From a checkpoint of a small encoder-decoder audio transcriber.
Model: log mel input, encoder norm layernorm, encoder activation gelu, encoder num experts 8, encoder layers 8, decoder width 128, decoder layers 10, decoder norm layernorm, decoder activation quick_gelu.
Rows from block 4 of the text decoder of a small encoder-decoder audio transcriber, named by matrix and row number. Rows with one number belong to one neuron. Each number is 50 + 12 x the weight over its row's rms, rounded and kept within 0 to 99. All counts start at 0.
Before each neuron's rows are labels from the 100 texts, of 14976, where the neuron reaches its highest value: "tokens" is the input token at the peak. Only what is clearly more common there than usual is listed. The data: read English sentences (LibriTTS-R).
# fc1: MLP up (decoder.blocks.4.mlp.fc1.weight, 512x128), inputs 0-127
# fc2: MLP down (decoder.blocks.4.mlp.fc2.weight, 128x512, transposed), outputs 0-127

tokens: "i"
fc1.49:63 41 40 46 47 76 48 51 50 31 46 45 51 38 52 37 55 52 30 79 65 48 59 30 34 57 37 55 68 29 61 52 57 57 50 54 58 66 37 49 36 55 65 33 32 46 46 34 24 59 63 50 69 50 58 48 66 53 35 43 43 47 44 72 44 42 32 57 52 68 54 63 49 63 52 48 27 39 53 49 48 53 51 58 62 53 50 35 66 68 55 38 47 53 45 62 59 75 28 46 51 55 77 69 48 53 60 38 81 51 56 48 62 51 57 49 30 75 45 49 57 57 54 31 65 44 55 52
fc2.49:43 39 45 49 45 50 47 48 36 60 69 40 53 60 48 61 71 53 55 47 52 53 59 63 49 70 71 54 21 61 44 55 46 68 45 75 41 39 69 48 84 46 46 53 66 48 44 57 56 46 55 67 29 40 69 44 52 49 75 55 73 60 30 35 73 42 58 61 69 36 58 53 57 42 24 47 59 44 48 32 53 51 44 51 47 52 53 63 37 48 38 35 35 29 72 49 46 42 44 58 34 54 29 40 44 55 51 61 20 56 43 66 34 45 53 65 58 38 50 55 53 65 43 52 38 50 56 56

tokens: "e"; "o"; "a"
fc1.500:40 42 52 34 41 33 56 72 48 65 33 58 35 52 42 44 53 37 52 37 46 37 38 57 53 45 58 34 69 65 58 56 64 38 41 49 55 38 68 59 60 48 26 55 55 35 55 76 61 36 40 37 58 63 52 48 73 46 47 46 79 34 48 45 80 54 26 43 53 19 53 76 38 42 52 40 48 61 47 55 35 78 49 52 49 57 77 68 55 57 45 49 53 59 45 52 53 51 55 36 56 39 58 44 51 52 57 54 62 54 52 47 48 48 46 61 57 72 33 74 46 45 51 70 62 54 35 61
fc2.500:46 48 45 68 44 44 63 43 61 41 52 43 51 39 47 49 39 41 53 49 51 56 49 54 52 59 72 66 56 42 42 28 06 72 60 41 50 56 38 43 38 69 45 50 39 72 27 45 28 39 55 45 61 47 54 69 22 59 61 49 46 58 51 36 51 29 49 41 50 28 57 38 49 49 38 59 51 42 41 47 48 36 39 38 43 69 25 50 57 71 56 40 55 38 55 48 51 30 26 32 45 48 43 57 53 60 42 69 51 58 58 50 47 54 36 45 34 35 67 23 42 34 48 57 50 50 73 45

tokens: "o"; "y"; "m"
fc1.127:48 37 59 44 59 46 33 57 34 71 56 26 60 60 47 52 57 58 37 53 62 40 57 83 35 47 46 54 37 59 55 61 39 46 57 50 46 39 51 45 37 56 63 44 63 50 62 41 36 44 40 34 37 67 61 41 53 75 59 35 57 41 40 32 49 47 50 44 51 53 56 73 67 54 37 67 50 36 49 40 44 67 53 64 42 67 74 53 54 46 42 45 46 35 72 48 53 63 37 64 32 57 52 48 72 47 61 45 50 57 26 37 64 62 47 53 48 73 51 65 17 32 37 65 56 64 33 59
fc2.127:63 55 42 49 65 38 62 63 61 33 61 44 35 40 38 52 38 45 60 68 45 65 55 25 63 46 66 48 54 41 57 44 56 35 41 42 59 51 52 43 51 49 20 46 40 63 34 62 44 48 67 54 66 42 53 47 46 27 52 81 15 55 66 66 71 52 67 61 46 64 60 43 48 44 54 38 33 49 42 64 75 42 52 48 47 57 49 50 49 58 42 50 65 65 46 72 52 56 67 50 78 49 53 55 44 71 67 43 52 57 62 64 43 50 37 46 45 47 54 54 72 63 61 37 51 24 39 52

tokens: "o"
fc1.264:58 51 45 52 71 67 56 37 68 59 65 47 57 62 35 42 47 64 39 32 68 51 43 38 57 34 48 44 51 44 39 65 62 59 37 55 73 49 62 42 51 64 57 51 41 43 51 37 21 52 22 45 39 68 37 35 67 51 26 46 49 40 50 33 39 49 71 51 43 36 46 43 29 48 61 18 50 41 53 41 45 58 59 77 59 59 45 65 51 62 56 49 59 70 48 46 52 54 64 58 39 33 43 37 53 45 42 59 28 59 35 36 53 66 57 34 43 52 32 65 56 53 34 60 46 72 62 55
fc2.264:50 58 46 45 47 53 64 51 64 25 52 64 38 76 43 55 40 58 71 66 34 39 52 52 34 41 46 55 47 56 46 47 55 49 49 52 53 38 44 42 55 47 76 63 46 37 33 82 68 52 63 61 49 38 53 65 32 54 63 63 68 58 41 45 62 53 50 62 54 55 49 53 62 52 49 66 55 48 38 71 44 27 24 35 30 37 48 38 53 56 32 49 43 53 43 52 48 75 54 65 36 71 49 78 55 57 44 42 45 51 73 51 55 59 63 64 52 34 39 67 54 31 62 68 52 32 37 47

tokens: "h"; "o"
fc1.193:41 41 54 82 44 27 50 54 54 55 70 42 38 63 54 62 44 28 53 42 44 42 55 52 52 47 54 57 47 50 46 37 38 32 55 50 39 10 59 44 51 28 62 45 47 46 67 48 43 49 39 81 45 43 49 28 53 51 37 59 54 27 54 44 59 46 37 63 63 47 50 34 52 54 22 50 48 48 69 77 50 73 36 34 51 65 56 53 58 73 47 32 51 48 32 58 36 29 44 48 31 53 68 39 36 50 67 62 38 41 49 39 48 41 31 52 58 44 47 41 59 58 52 36 45 53 48 50
fc2.193:47 54 55 49 51 61 39 24 39 45 44 70 41 57 39 59 47 58 59 33 49 47 39 42 42 36 37 54 66 47 49 51 41 70 28 60 48 84 60 42 62 43 30 51 38 53 37 36 56 49 50 30 42 58 62 48 46 40 36 35 59 50 58 54 44 36 51 42 23 42 45 56 44 45 64 53 59 41 56 24 26 33 72 72 48 46 53 41 55 57 56 74 64 57 61 38 51 46 49 61 59 41 48 51 52 25 34 44 65 77 61 53 28 63 60 50 73 59 43 41 49 44 33 68 49 45 52 31

tokens: "h"; "r"; "s"
fc1.348:70 36 67 39 46 66 46 48 59 53 38 21 37 58 57 61 70 54 37 61 62 63 14 42 58 55 66 48 33 41 64 60 64 43 47 51 63 52 47 32 46 76 34 68 18 50 52 61 46 47 27 47 53 42 46 55 58 38 41 67 59 51 53 62 61 60 60 68 47 44 44 36 41 55 37 64 60 41 58 54 39 44 52 66 75 53 52 51 49 53 31 26 61 56 40 41 40 30 63 61 47 52 61 60 54 46 54 51 58 41 66 54 37 62 53 49 59 58 61 42 39 22 48 56 61 61 50 32
fc2.348:33 72 47 39 62 34 54 41 52 57 21 41 60 36 65 32 59 44 52 51 46 29 55 33 45 36 62 54 52 62 29 61 55 56 51 42 32 58 67 58 51 45 32 48 68 40 71 61 68 54 53 55 50 46 66 56 61 37 47 57 55 42 53 46 45 42 35 58 59 84 57 47 39 78 57 46 33 66 51 56 56 56 57 45 28 41 58 43 46 49 64 47 52 31 52 64 73 55 63 51 65 45 55 42 54 70 22 84 51 61 52 58 63 50 49 40 51 43 58 48 49 35 30 62 60 40 55 45

tokens: "i"; "g"
fc1.471:48 56 29 63 58 59 61 38 59 54 39 52 70 39 45 39 37 53 40 59 68 56 68 42 46 49 36 46 53 45 50 69 52 37 62 68 36 55 56 53 64 50 65 57 36 47 65 51 50 47 54 71 33 58 54 56 71 58 46 59 45 35 56 46 44 53 39 56 38 37 69 41 61 37 68 48 53 50 50 63 37 58 53 54 51 76 66 44 32 39 55 31 33 47 68 36 36 33 59 60 54 64 33 32 52 82 57 46 36 46 47 55 39 45 70 67 53 29 74 55 84 30 59 60 56 46 56 40
fc2.471:52 46 53 52 53 45 51 58 47 39 55 68 50 55 46 53 72 59 55 57 46 46 45 70 35 66 43 52 24 54 44 57 58 40 53 54 78 58 51 63 54 53 49 40 52 68 35 50 65 26 55 41 84 41 61 47 33 74 58 40 65 54 40 47 50 37 53 49 78 54 40 41 36 32 37 67 37 41 39 43 59 50 55 69 51 44 48 59 60 56 61 57 62 68 52 54 78 61 38 41 45 33 86 51 44 31 51 64 59 59 50 47 69 60 42 30 41 53 36 51 22 57 50 43 48 52 37 63

tokens: "o"
fc1.344:65 48 65 61 70 45 67 44 67 47 53 57 42 66 56 49 50 48 32 51 53 58 12 53 53 59 49 73 52 49 53 34 47 34 41 51 32 59 60 48 39 63 52 61 59 42 56 58 52 47 39 63 47 55 37 37 30 51 49 51 52 46 63 48 40 37 40 63 50 56 59 48 41 45 79 61 62 55 42 59 48 60 56 45 39 57 28 45 68 42 56 45 32 45 42 54 77 53 66 63 68 67 42 54 65 39 62 69 57 70 55 47 15 50 60 44 46 56 86 38 64 53 50 51 48 38 58 76
fc2.344:35 58 50 51 64 49 54 52 47 51 39 52 44 62 24 58 37 52 63 59 43 48 70 42 47 41 56 64 44 69 49 64 63 40 66 38 66 53 29 39 43 43 54 41 65 69 66 40 28 40 44 28 33 51 70 54 50 42 53 32 33 58 70 35 39 40 80 30 45 39 30 45 52 54 34 39 54 44 38 42 63 31 42 61 66 35 46 51 54 57 32 74 38 58 38 42 53 68 51 32 53 66 40 69 60 61 40 43 52 59 49 57 56 51 56 57 44 36 50 56 41 45 36 45 37 28 48 24

tokens: "k"
fc1.231:34 46 74 56 50 59 49 34 32 77 30 26 59 48 37 66 51 38 66 59 55 72 73 51 50 66 30 52 62 58 48 56 45 37 40 51 52 48 64 60 38 54 59 32 47 25 48 37 31 54 41 75 71 49 71 56 67 27 58 34 42 57 44 43 75 50 47 52 54 29 45 58 33 48 56 59 51 47 55 68 41 29 52 60 57 50 51 24 47 31 36 48 47 66 64 31 53 59 45 56 59 44 54 48 56 40 41 42 52 66 48 45 43 57 69 58 40 57 40 51 60 47 49 70 42 49 54 49
fc2.231:46 50 53 50 49 73 56 25 50 46 57 47 25 62 51 30 31 47 33 49 73 32 49 48 53 50 69 41 39 49 43 36 57 67 65 65 53 59 66 53 57 45 52 53 61 54 53 70 48 67 66 51 43 55 38 58 22 65 44 57 47 62 34 28 47 32 37 46 45 64 49 44 73 32 46 50 62 57 39 43 53 37 64 48 45 41 54 34 47 54 65 48 46 40 31 70 26 39 37 56 60 64 35 64 39 35 60 60 55 40 31 63 46 50 39 58 59 38 34 30 43 58 60 52 43 60 27 69

tokens: "i"; "'"; "v"; "l"
fc1.308:50 52 32 42 62 60 69 57 37 44 41 45 55 42 31 53 74 26 53 59 77 43 58 46 48 42 40 73 46 43 46 59 52 51 34 68 29 64 39 54 44 67 66 48 53 35 73 42 38 61 52 54 54 46 36 66 44 61 68 65 57 59 36 73 46 50 51 71 48 49 49 43 45 47 47 51 60 56 37 46 51 62 40 37 51 77 63 38 59 59 52 35 45 29 58 36 60 45 66 34 38 62 47 54 73 68 35 61 49 63 55 51 65 43 56 74 44 65 57 55 61 65 41 25 42 62 66 43
fc2.308:50 43 71 54 51 47 36 45 58 29 70 51 47 63 68 61 50 51 47 52 38 46 53 59 39 40 72 25 66 68 47 22 67 64 47 49 59 37 64 52 68 82 74 44 43 53 22 49 39 48 25 53 52 39 55 35 50 56 39 52 53 53 51 51 36 65 49 52 47 57 56 63 60 36 55 59 60 59 35 44 65 54 56 61 45 60 62 45 52 52 41 61 60 43 56 73 47 79 54 68 25 40 77 40 42 49 62 43 50 66 55 47 49 68 62 40 51 37 44 47 48 59 60 61 48 57 29 43

tokens: "o"; "h"; "k"
fc1.247:51 51 53 42 55 39 45 46 23 55 41 68 26 33 40 10 71 46 59 52 41 48 39 36 53 47 48 56 48 53 50 51 64 63 52 58 64 55 55 82 44 26 56 68 45 31 31 37 47 58 61 51 54 45 51 54 61 43 38 57 67 44 48 50 48 36 59 65 37 51 58 46 53 47 33 57 67 61 53 56 51 61 60 45 61 32 31 45 53 57 70 40 52 64 72 51 78 44 42 61 46 36 61 66 64 50 32 54 68 57 59 50 51 42 35 48 47 59 31 55 39 33 66 62 68 48 26 48
fc2.247:49 42 40 42 58 43 53 52 45 63 70 33 57 57 66 60 26 61 55 51 57 63 60 48 60 55 64 64 58 36 68 56 48 48 62 34 62 61 39 36 52 61 37 48 40 68 41 44 63 49 51 53 37 42 51 42 43 54 57 38 35 54 33 46 57 66 55 45 51 77 12 40 43 37 57 66 55 53 44 37 42 28 23 45 44 56 73 55 39 50 27 62 48 41 12 56 44 41 42 51 63 62 61 60 42 61 42 46 38 70 41 43 36 40 54 31 49 47 64 47 65 38 38 46 30 68 53 46

tokens: "i"; "o"
fc1.154:77 34 43 51 56 54 57 50 45 60 47 51 35 72 43 35 33 32 47 55 65 60 44 45 47 36 41 31 59 73 51 42 53 58 58 52 34 52 43 41 33 33 26 53 39 38 47 40 29 44 53 40 53 80 46 66 62 42 53 43 62 52 54 59 64 68 52 46 68 41 52 29 74 33 39 58 57 30 59 51 50 53 38 61 66 33 30 44 68 65 58 41 44 49 54 60 61 34 44 44 69 56 49 40 45 38 37 52 60 43 49 35 33 58 55 23 52 43 28 60 68 32 57 46 39 53 38 54
fc2.154:26 57 45 48 40 41 58 55 33 50 55 44 59 35 61 51 68 61 70 57 34 50 49 52 69 53 39 77 46 35 60 65 37 41 26 48 49 63 40 54 55 52 66 30 54 72 65 64 59 51 53 50 46 44 58 48 54 71 53 36 42 49 32 55 32 49 61 61 46 36 58 44 43 68 70 45 64 61 22 58 54 55 59 46 21 69 47 57 28 48 53 47 34 69 48 57 50 48 59 63 29 53 65 61 67 57 54 55 32 64 47 59 65 24 41 36 42 53 49 47 35 46 44 40 54 36 40 31

tokens: "i"; "u"
fc1.362:72 48 49 44 50 49 65 36 39 41 58 35 59 54 41 48 42 41 41 67 50 47 69 33 27 64 33 44 61 30 53 25 65 44 30 63 52 75 47 43 39 41 27 52 30 22 61 49 40 50 68 41 41 54 61 45 36 84 56 36 52 38 57 45 59 53 64 51 45 69 68 42 49 53 53 41 45 42 53 49 54 43 53 52 50 58 63 67 56 45 60 52 67 61 37 75 66 57 53 50 59 38 51 50 30 54 60 41 45 53 49 39 39 83 59 47 31 56 43 49 60 60 28 63 58 58 54 54
fc2.362:29 58 63 37 65 59 41 52 49 63 43 55 39 37 62 43 71 59 63 45 53 43 55 72 65 44 29 70 42 67 46 55 61 62 77 64 42 32 59 53 63 58 40 66 75 62 43 64 65 30 34 46 58 60 50 63 41 50 33 79 45 59 50 45 39 42 44 43 43 11 50 26 62 52 67 46 44 47 31 42 69 37 57 44 49 42 44 63 58 56 45 41 43 52 55 47 40 35 40 55 50 47 45 51 73 32 36 36 60 51 56 56 56 31 52 62 54 51 57 58 43 52 52 31 62 39 51 39

tokens: "h"; "r"
fc1.291:58 61 53 64 49 27 63 29 63 40 59 44 52 47 40 68 42 60 40 63 49 58 36 43 58 36 70 41 42 33 49 65 76 50 61 40 64 44 50 32 39 60 80 62 61 59 54 63 53 40 70 44 51 43 52 45 47 41 53 54 54 40 29 46 36 81 38 58 45 39 50 81 48 47 49 54 63 41 72 44 32 56 51 55 57 53 48 62 59 63 55 56 43 46 49 62 64 26 49 64 47 59 55 61 64 44 46 63 43 42 49 61 42 49 19 37 48 50 31 63 57 52 49 35 44 58 18 34
fc2.291:48 44 31 38 65 61 43 39 39 41 44 32 37 45 57 59 66 35 64 65 45 52 46 37 51 45 55 46 45 37 34 40 51 64 37 95 37 75 44 59 39 61 43 43 76 38 66 54 47 56 51 37 48 28 70 58 63 70 48 32 32 61 81 53 60 39 52 57 27 54 52 48 46 53 53 66 43 55 49 54 54 32 38 48 30 55 59 50 47 33 35 26 60 64 51 50 45 47 54 34 55 43 37 33 48 46 43 50 47 56 43 34 55 48 47 36 42 32 44 53 43 28 45 51 67 45 43 60

tokens: "o"; "a"
fc1.293:42 66 43 63 42 51 35 52 68 56 71 53 67 54 54 54 47 44 62 61 38 53 47 32 35 65 33 48 43 52 60 51 64 44 58 47 34 31 57 60 62 23 62 47 60 68 45 59 32 25 65 65 65 45 41 72 34 72 46 69 67 59 58 41 45 47 43 60 42 53 61 60 50 44 30 49 70 48 60 37 64 56 39 36 54 50 16 57 36 50 52 46 53 50 42 65 58 27 30 50 51 61 30 26 35 31 35 54 61 52 54 38 50 61 56 62 48 45 48 68 44 47 60 33 55 56 48 55
fc2.293:39 48 63 54 55 47 47 63 52 49 49 57 51 86 48 79 73 62 52 63 33 58 45 65 51 43 37 59 59 40 39 39 41 42 50 72 55 56 48 57 36 48 45 62 50 65 46 28 55 56 47 32 40 59 63 38 49 38 29 40 42 43 38 57 52 35 32 43 52 43 50 51 67 45 43 46 41 36 66 55 54 39 52 75 62 51 67 63 49 46 59 43 38 43 35 55 49 41 62 36 52 45 59 42 79 56 41 39 68 59 34 53 52 25 62 32 67 68 80 35 53 51 41 72 36 43 63 60

tokens: "k"; "t"; "u"
fc1.388:41 46 51 40 51 30 47 61 52 48 63 52 50 62 37 60 56 54 63 66 19 55 63 45 45 48 53 40 44 60 56 43 59 56 34 47 63 44 49 38 73 65 37 71 56 48 58 37 46 48 26 60 67 67 57 50 67 29 39 65 28 44 64 45 43 81 69 64 48 43 51 58 50 71 54 54 52 52 59 47 52 55 49 40 40 45 69 73 68 49 52 61 40 42 35 77 43 60 28 58 69 50 55 67 58 39 47 43 56 69 48 52 56 48 32 42 47 25 66 49 44 40 51 48 69 22 54 48
fc2.388:60 44 47 50 16 42 58 52 51 32 29 33 45 48 74 50 39 46 40 52 55 52 52 50 56 75 59 49 50 40 67 43 48 53 38 32 53 61 33 68 43 41 69 47 40 63 42 31 65 48 61 41 43 36 50 68 49 58 44 34 41 33 39 52 53 35 46 66 51 62 23 49 28 61 76 36 52 51 49 50 54 17 51 51 68 68 53 34 66 57 47 42 67 54 48 21 35 42 58 55 50 38 62 37 38 67 29 42 58 39 48 37 53 39 52 54 60 66 47 58 39 49 60 54 57 62 53 55

tokens: "i"
fc1.71:71 62 50 47 41 49 64 51 62 47 43 39 40 36 60 29 87 44 46 51 81 39 26 45 56 43 52 48 73 37 75 51 47 32 69 63 46 31 50 22 45 62 38 56 61 71 47 52 46 59 59 89 45 50 57 61 47 34 65 57 52 53 58 39 38 47 63 56 36 52 51 49 57 53 42 52 55 49 53 57 40 51 36 48 20 49 40 51 46 40 44 49 63 56 56 67 44 24 58 45 57 72 58 49 52 39 56 65 52 29 64 43 54 51 48 40 54 42 42 39 46 58 40 56 44 58 46 67
fc2.71:31 60 44 50 62 57 53 51 62 52 50 53 55 56 45 65 25 48 53 48 44 54 50 52 50 53 43 50 39 70 47 54 62 54 53 51 53 69 58 63 37 60 56 57 54 34 70 55 54 47 50 34 51 34 50 38 46 45 38 39 60 32 46 55 43 51 63 35 51 46 46 54 50 36 61 62 26 45 35 61 55 52 54 39 76 37 28 65 64 78 46 64 46 26 49 50 80 67 34 61 54 37 25 56 36 54 46 24 47 67 48 67 59 34 70 38 39 60 71 64 64 50 62 51 51 26 40 23

tokens: "a"; "g"; "l"
fc1.3:35 40 50 52 33 53 61 47 50 69 41 49 60 39 61 49 31 35 52 62 48 60 50 66 54 58 53 28 46 70 48 54 72 50 47 48 78 79 47 48 41 60 32 26 35 38 57 49 45 28 27 38 53 37 61 46 59 56 49 66 61 68 41 47 52 56 84 70 53 63 42 46 43 28 41 40 55 37 20 57 44 56 46 38 56 48 49 62 52 65 53 33 45 40 46 43 55 61 55 49 53 54 39 43 59 56 59 71 65 43 19 49 42 61 53 35 48 49 39 66 50 69 55 51 35 55 43 53
fc2.3:49 72 43 45 60 34 44 50 54 46 36 61 54 50 45 81 56 58 59 45 45 42 51 26 58 44 59 56 61 55 35 45 39 84 45 62 35 46 64 51 68 46 44 30 55 71 45 61 58 48 78 49 51 57 57 52 40 54 53 54 46 41 64 45 41 51 28 38 55 30 42 59 52 73 60 25 46 72 59 47 50 62 58 37 57 57 60 46 50 32 44 35 65 32 56 53 39 32 49 66 33 50 41 29 38 44 57 44 52 75 67 54 44 48 77 57 33 39 50 40 69 37 41 41 63 43 51 50

tokens: "k"; "t"; "m"; "c"
fc1.228:63 51 58 34 53 51 60 41 59 56 49 36 47 70 63 47 77 61 55 63 37 42 33 47 70 68 71 53 69 62 64 64 61 22 44 61 63 43 40 34 33 51 77 33 54 54 56 47 36 55 61 62 63 53 55 48 52 32 54 53 52 47 43 57 42 50 51 35 37 65 38 59 63 58 61 28 60 46 54 64 61 54 66 42 41 69 44 53 48 48 52 18 56 51 68 14 48 48 63 35 49 51 33 78 34 47 41 53 50 34 39 57 47 31 45 40 61 54 61 53 51 55 54 41 48 61 42 48
fc2.228:41 30 33 63 55 40 54 60 37 46 55 44 23 50 48 69 40 40 36 73 55 64 61 44 28 57 30 55 34 54 57 50 39 49 38 61 58 65 71 53 48 45 47 47 55 37 49 56 43 57 25 60 47 42 61 57 36 60 34 57 68 59 38 47 49 63 76 31 60 62 65 43 58 35 47 66 12 41 43 49 52 45 53 62 39 38 73 46 58 69 63 65 33 49 50 68 49 57 38 59 53 42 42 40 62 67 48 75 42 38 36 64 37 35 50 45 46 48 52 47 49 46 54 62 53 33 36 44

tokens: "h"; "n"
fc1.33:58 41 67 64 42 34 33 32 61 50 53 63 47 60 47 65 53 42 68 52 42 35 55 58 48 37 61 69 48 45 38 26 52 57 60 39 56 58 66 63 40 43 46 47 53 46 49 37 64 46 62 51 54 19 51 40 52 65 63 60 48 34 64 43 42 35 64 70 77 54 49 74 45 38 52 28 49 40 70 65 54 45 59 42 57 43 46 55 37 44 38 17 28 63 60 45 51 49 34 47 48 61 57 46 50 61 55 38 62 51 74 28 64 53 46 48 52 60 53 50 51 68 73 63 54 35 78 48
fc2.33:33 51 36 57 64 53 56 59 36 49 68 42 65 31 52 43 40 58 62 51 63 57 25 49 44 64 35 34 46 52 51 49 40 63 37 65 49 56 59 48 45 56 59 57 50 47 57 86 25 52 46 46 57 82 47 49 51 44 37 66 61 59 36 74 47 50 63 46 66 32 59 30 36 61 64 49 75 41 50 37 42 55 73 42 48 58 56 44 71 45 58 35 55 24 59 56 30 53 53 63 58 41 25 51 59 54 39 20 57 58 54 58 53 39 72 44 56 47 46 44 53 50 58 46 48 57 38 68

tokens: "k"; "r"; "f"; "t"
fc1.253:54 65 49 51 64 59 61 81 32 45 69 53 58 64 38 65 37 48 42 45 60 72 47 46 59 42 53 46 63 56 62 59 25 55 57 68 72 51 26 37 55 60 61 39 59 36 66 48 49 61 48 43 66 83 42 50 45 33 52 71 48 55 57 44 50 66 39 65 40 53 46 63 46 50 44 46 50 48 61 50 52 69 56 56 25 48 35 50 40 37 39 53 30 68 44 43 70 69 43 33 54 49 58 50 52 63 56 43 42 66 27 69 52 41 58 36 66 44 60 52 37 48 45 62 65 53 77 43
fc2.253:57 60 72 39 55 34 55 49 54 54 29 45 43 49 44 63 37 31 55 51 50 58 33 35 45 78 69 61 38 58 62 48 56 53 44 28 33 46 66 47 55 59 51 54 68 51 62 35 63 52 38 57 43 38 45 38 50 45 58 57 47 43 46 59 60 54 46 71 63 41 63 42 58 73 38 59 55 31 58 61 51 41 37 49 72 44 54 58 36 52 73 50 63 53 56 46 22 27 71 63 46 46 37 56 44 19 44 75 61 53 62 37 51 65 71 55 67 71 32 57 54 40 65 47 41 41 51 58

tokens: "o"
fc1.243:44 40 66 78 52 68 53 50 68 48 42 45 53 60 60 63 33 44 51 48 45 58 49 73 51 45 38 50 40 52 46 26 45 50 64 80 46 57 62 35 45 56 71 33 45 35 54 50 58 69 49 50 59 65 42 64 46 42 61 50 54 33 52 74 54 56 32 53 33 56 65 43 36 64 47 55 25 63 54 57 74 42 53 71 71 63 63 50 70 57 43 65 54 47 51 61 55 66 34 65 39 54 56 40 47 28 34 49 54 52 51 42 59 45 60 44 36 74 73 53 42 45 21 56 42 39 52 51
fc2.243:51 70 28 24 50 49 53 27 37 36 51 70 47 42 45 42 72 49 38 61 33 48 65 49 46 76 51 45 35 51 47 62 77 41 60 54 55 58 53 52 55 56 36 62 33 47 44 42 57 51 73 40 50 41 65 60 59 51 34 45 33 68 51 29 30 43 49 65 47 40 63 54 49 50 44 28 53 34 36 42 32 56 31 44 64 53 42 51 26 49 60 42 23 60 58 68 64 59 68 46 58 55 58 47 61 56 53 64 40 44 31 81 44 50 42 70 57 45 39 44 48 46 54 52 63 61 46 42

tokens: "o"
fc1.270:27 45 65 58 55 64 36 38 70 67 36 43 43 55 27 49 44 40 57 67 53 54 76 66 26 51 47 51 43 52 51 46 57 60 41 57 60 41 53 38 55 45 54 56 44 39 37 43 57 41 69 53 59 57 51 36 61 60 37 55 47 33 43 56 49 48 69 68 67 22 48 20 62 39 51 42 56 31 61 44 80 55 62 47 38 36 41 46 35 58 55 52 48 63 35 52 51 49 36 34 29 52 53 41 57 74 58 63 66 53 36 58 46 41 33 51 41 29 59 54 70 58 46 80 46 56 47 60
fc2.270:58 46 71 77 58 44 50 48 65 52 55 39 50 52 54 49 31 54 43 49 19 23 45 50 62 36 39 58 61 62 53 42 33 49 59 55 56 62 49 51 15 50 62 37 51 58 62 52 77 56 49 52 63 61 32 56 66 62 60 52 63 49 67 59 42 43 44 66 44 56 31 40 61 49 62 51 56 64 38 60 52 53 51 67 38 44 44 59 67 53 35 42 48 62 57 20 33 64 49 64 45 46 27 50 45 35 36 42 48 39 62 41 38 62 56 48 42 40 45 53 43 24 62 24 36 60 54 32

tokens: "a"; "l"; "i"; "p"
fc1.410:41 62 56 51 75 55 77 49 41 48 60 65 47 41 60 37 51 23 49 35 66 38 16 48 56 54 61 61 40 44 61 57 60 34 46 40 61 32 73 53 40 40 62 53 67 40 45 63 41 60 60 38 45 51 46 60 59 37 49 66 33 53 41 37 49 54 61 41 40 54 62 41 46 35 51 46 28 32 48 64 65 32 59 50 28 44 38 50 36 46 62 45 34 60 41 84 43 39 51 59 21 53 42 70 53 48 47 73 58 41 48 56 45 39 44 52 55 53 40 69 32 60 62 50 58 55 37 48
fc2.410:36 51 40 59 59 57 46 65 54 53 63 56 44 56 36 53 53 64 35 43 56 49 64 61 62 64 38 54 56 54 26 48 43 53 47 56 69 53 30 47 61 53 55 50 42 76 67 79 42 40 41 65 48 43 63 57 58 44 29 34 52 34 36 72 39 58 38 50 47 30 49 53 44 26 43 64 52 43 53 76 55 34 40 65 52 82 59 48 60 56 48 48 44 64 75 43 68 44 47 29 74 43 43 42 34 66 43 43 45 51 35 37 47 58 51 30 47 47 67 44 65 56 31 41 26 47 32 45

tokens: "k"; "y"
fc1.466:42 39 38 52 68 54 48 57 44 39 43 40 64 23 53 34 50 50 60 56 27 46 53 25 43 29 60 51 31 58 41 57 48 53 50 59 68 58 44 47 60 39 44 62 71 14 50 67 52 57 70 64 42 28 34 45 49 47 41 51 68 47 51 49 39 30 60 27 59 44 52 64 54 48 59 53 39 66 66 47 54 47 42 70 41 73 53 47 30 51 40 46 52 37 55 48 63 38 66 56 35 74 46 53 59 63 46 56 58 46 41 58 42 35 49 59 49 34 44 58 48 42 64 52 88 41 54 31
fc2.466:47 36 55 47 22 41 36 61 51 53 65 64 54 64 46 58 49 57 50 43 74 51 55 52 32 30 46 34 47 37 43 53 46 43 47 31 61 33 33 48 26 60 57 57 44 67 71 31 53 59 16 26 54 62 34 37 48 45 40 59 46 66 25 50 26 66 40 64 43 35 41 34 37 27 51 50 46 32 51 55 38 44 42 53 50 39 43 54 62 51 60 39 61 34 36 49 56 53 51 38 69 32 56 40 53 34 45 44 62 53 45 63 33 47 32 46 67 58 57 48 46 46 29 43 33 41 48 43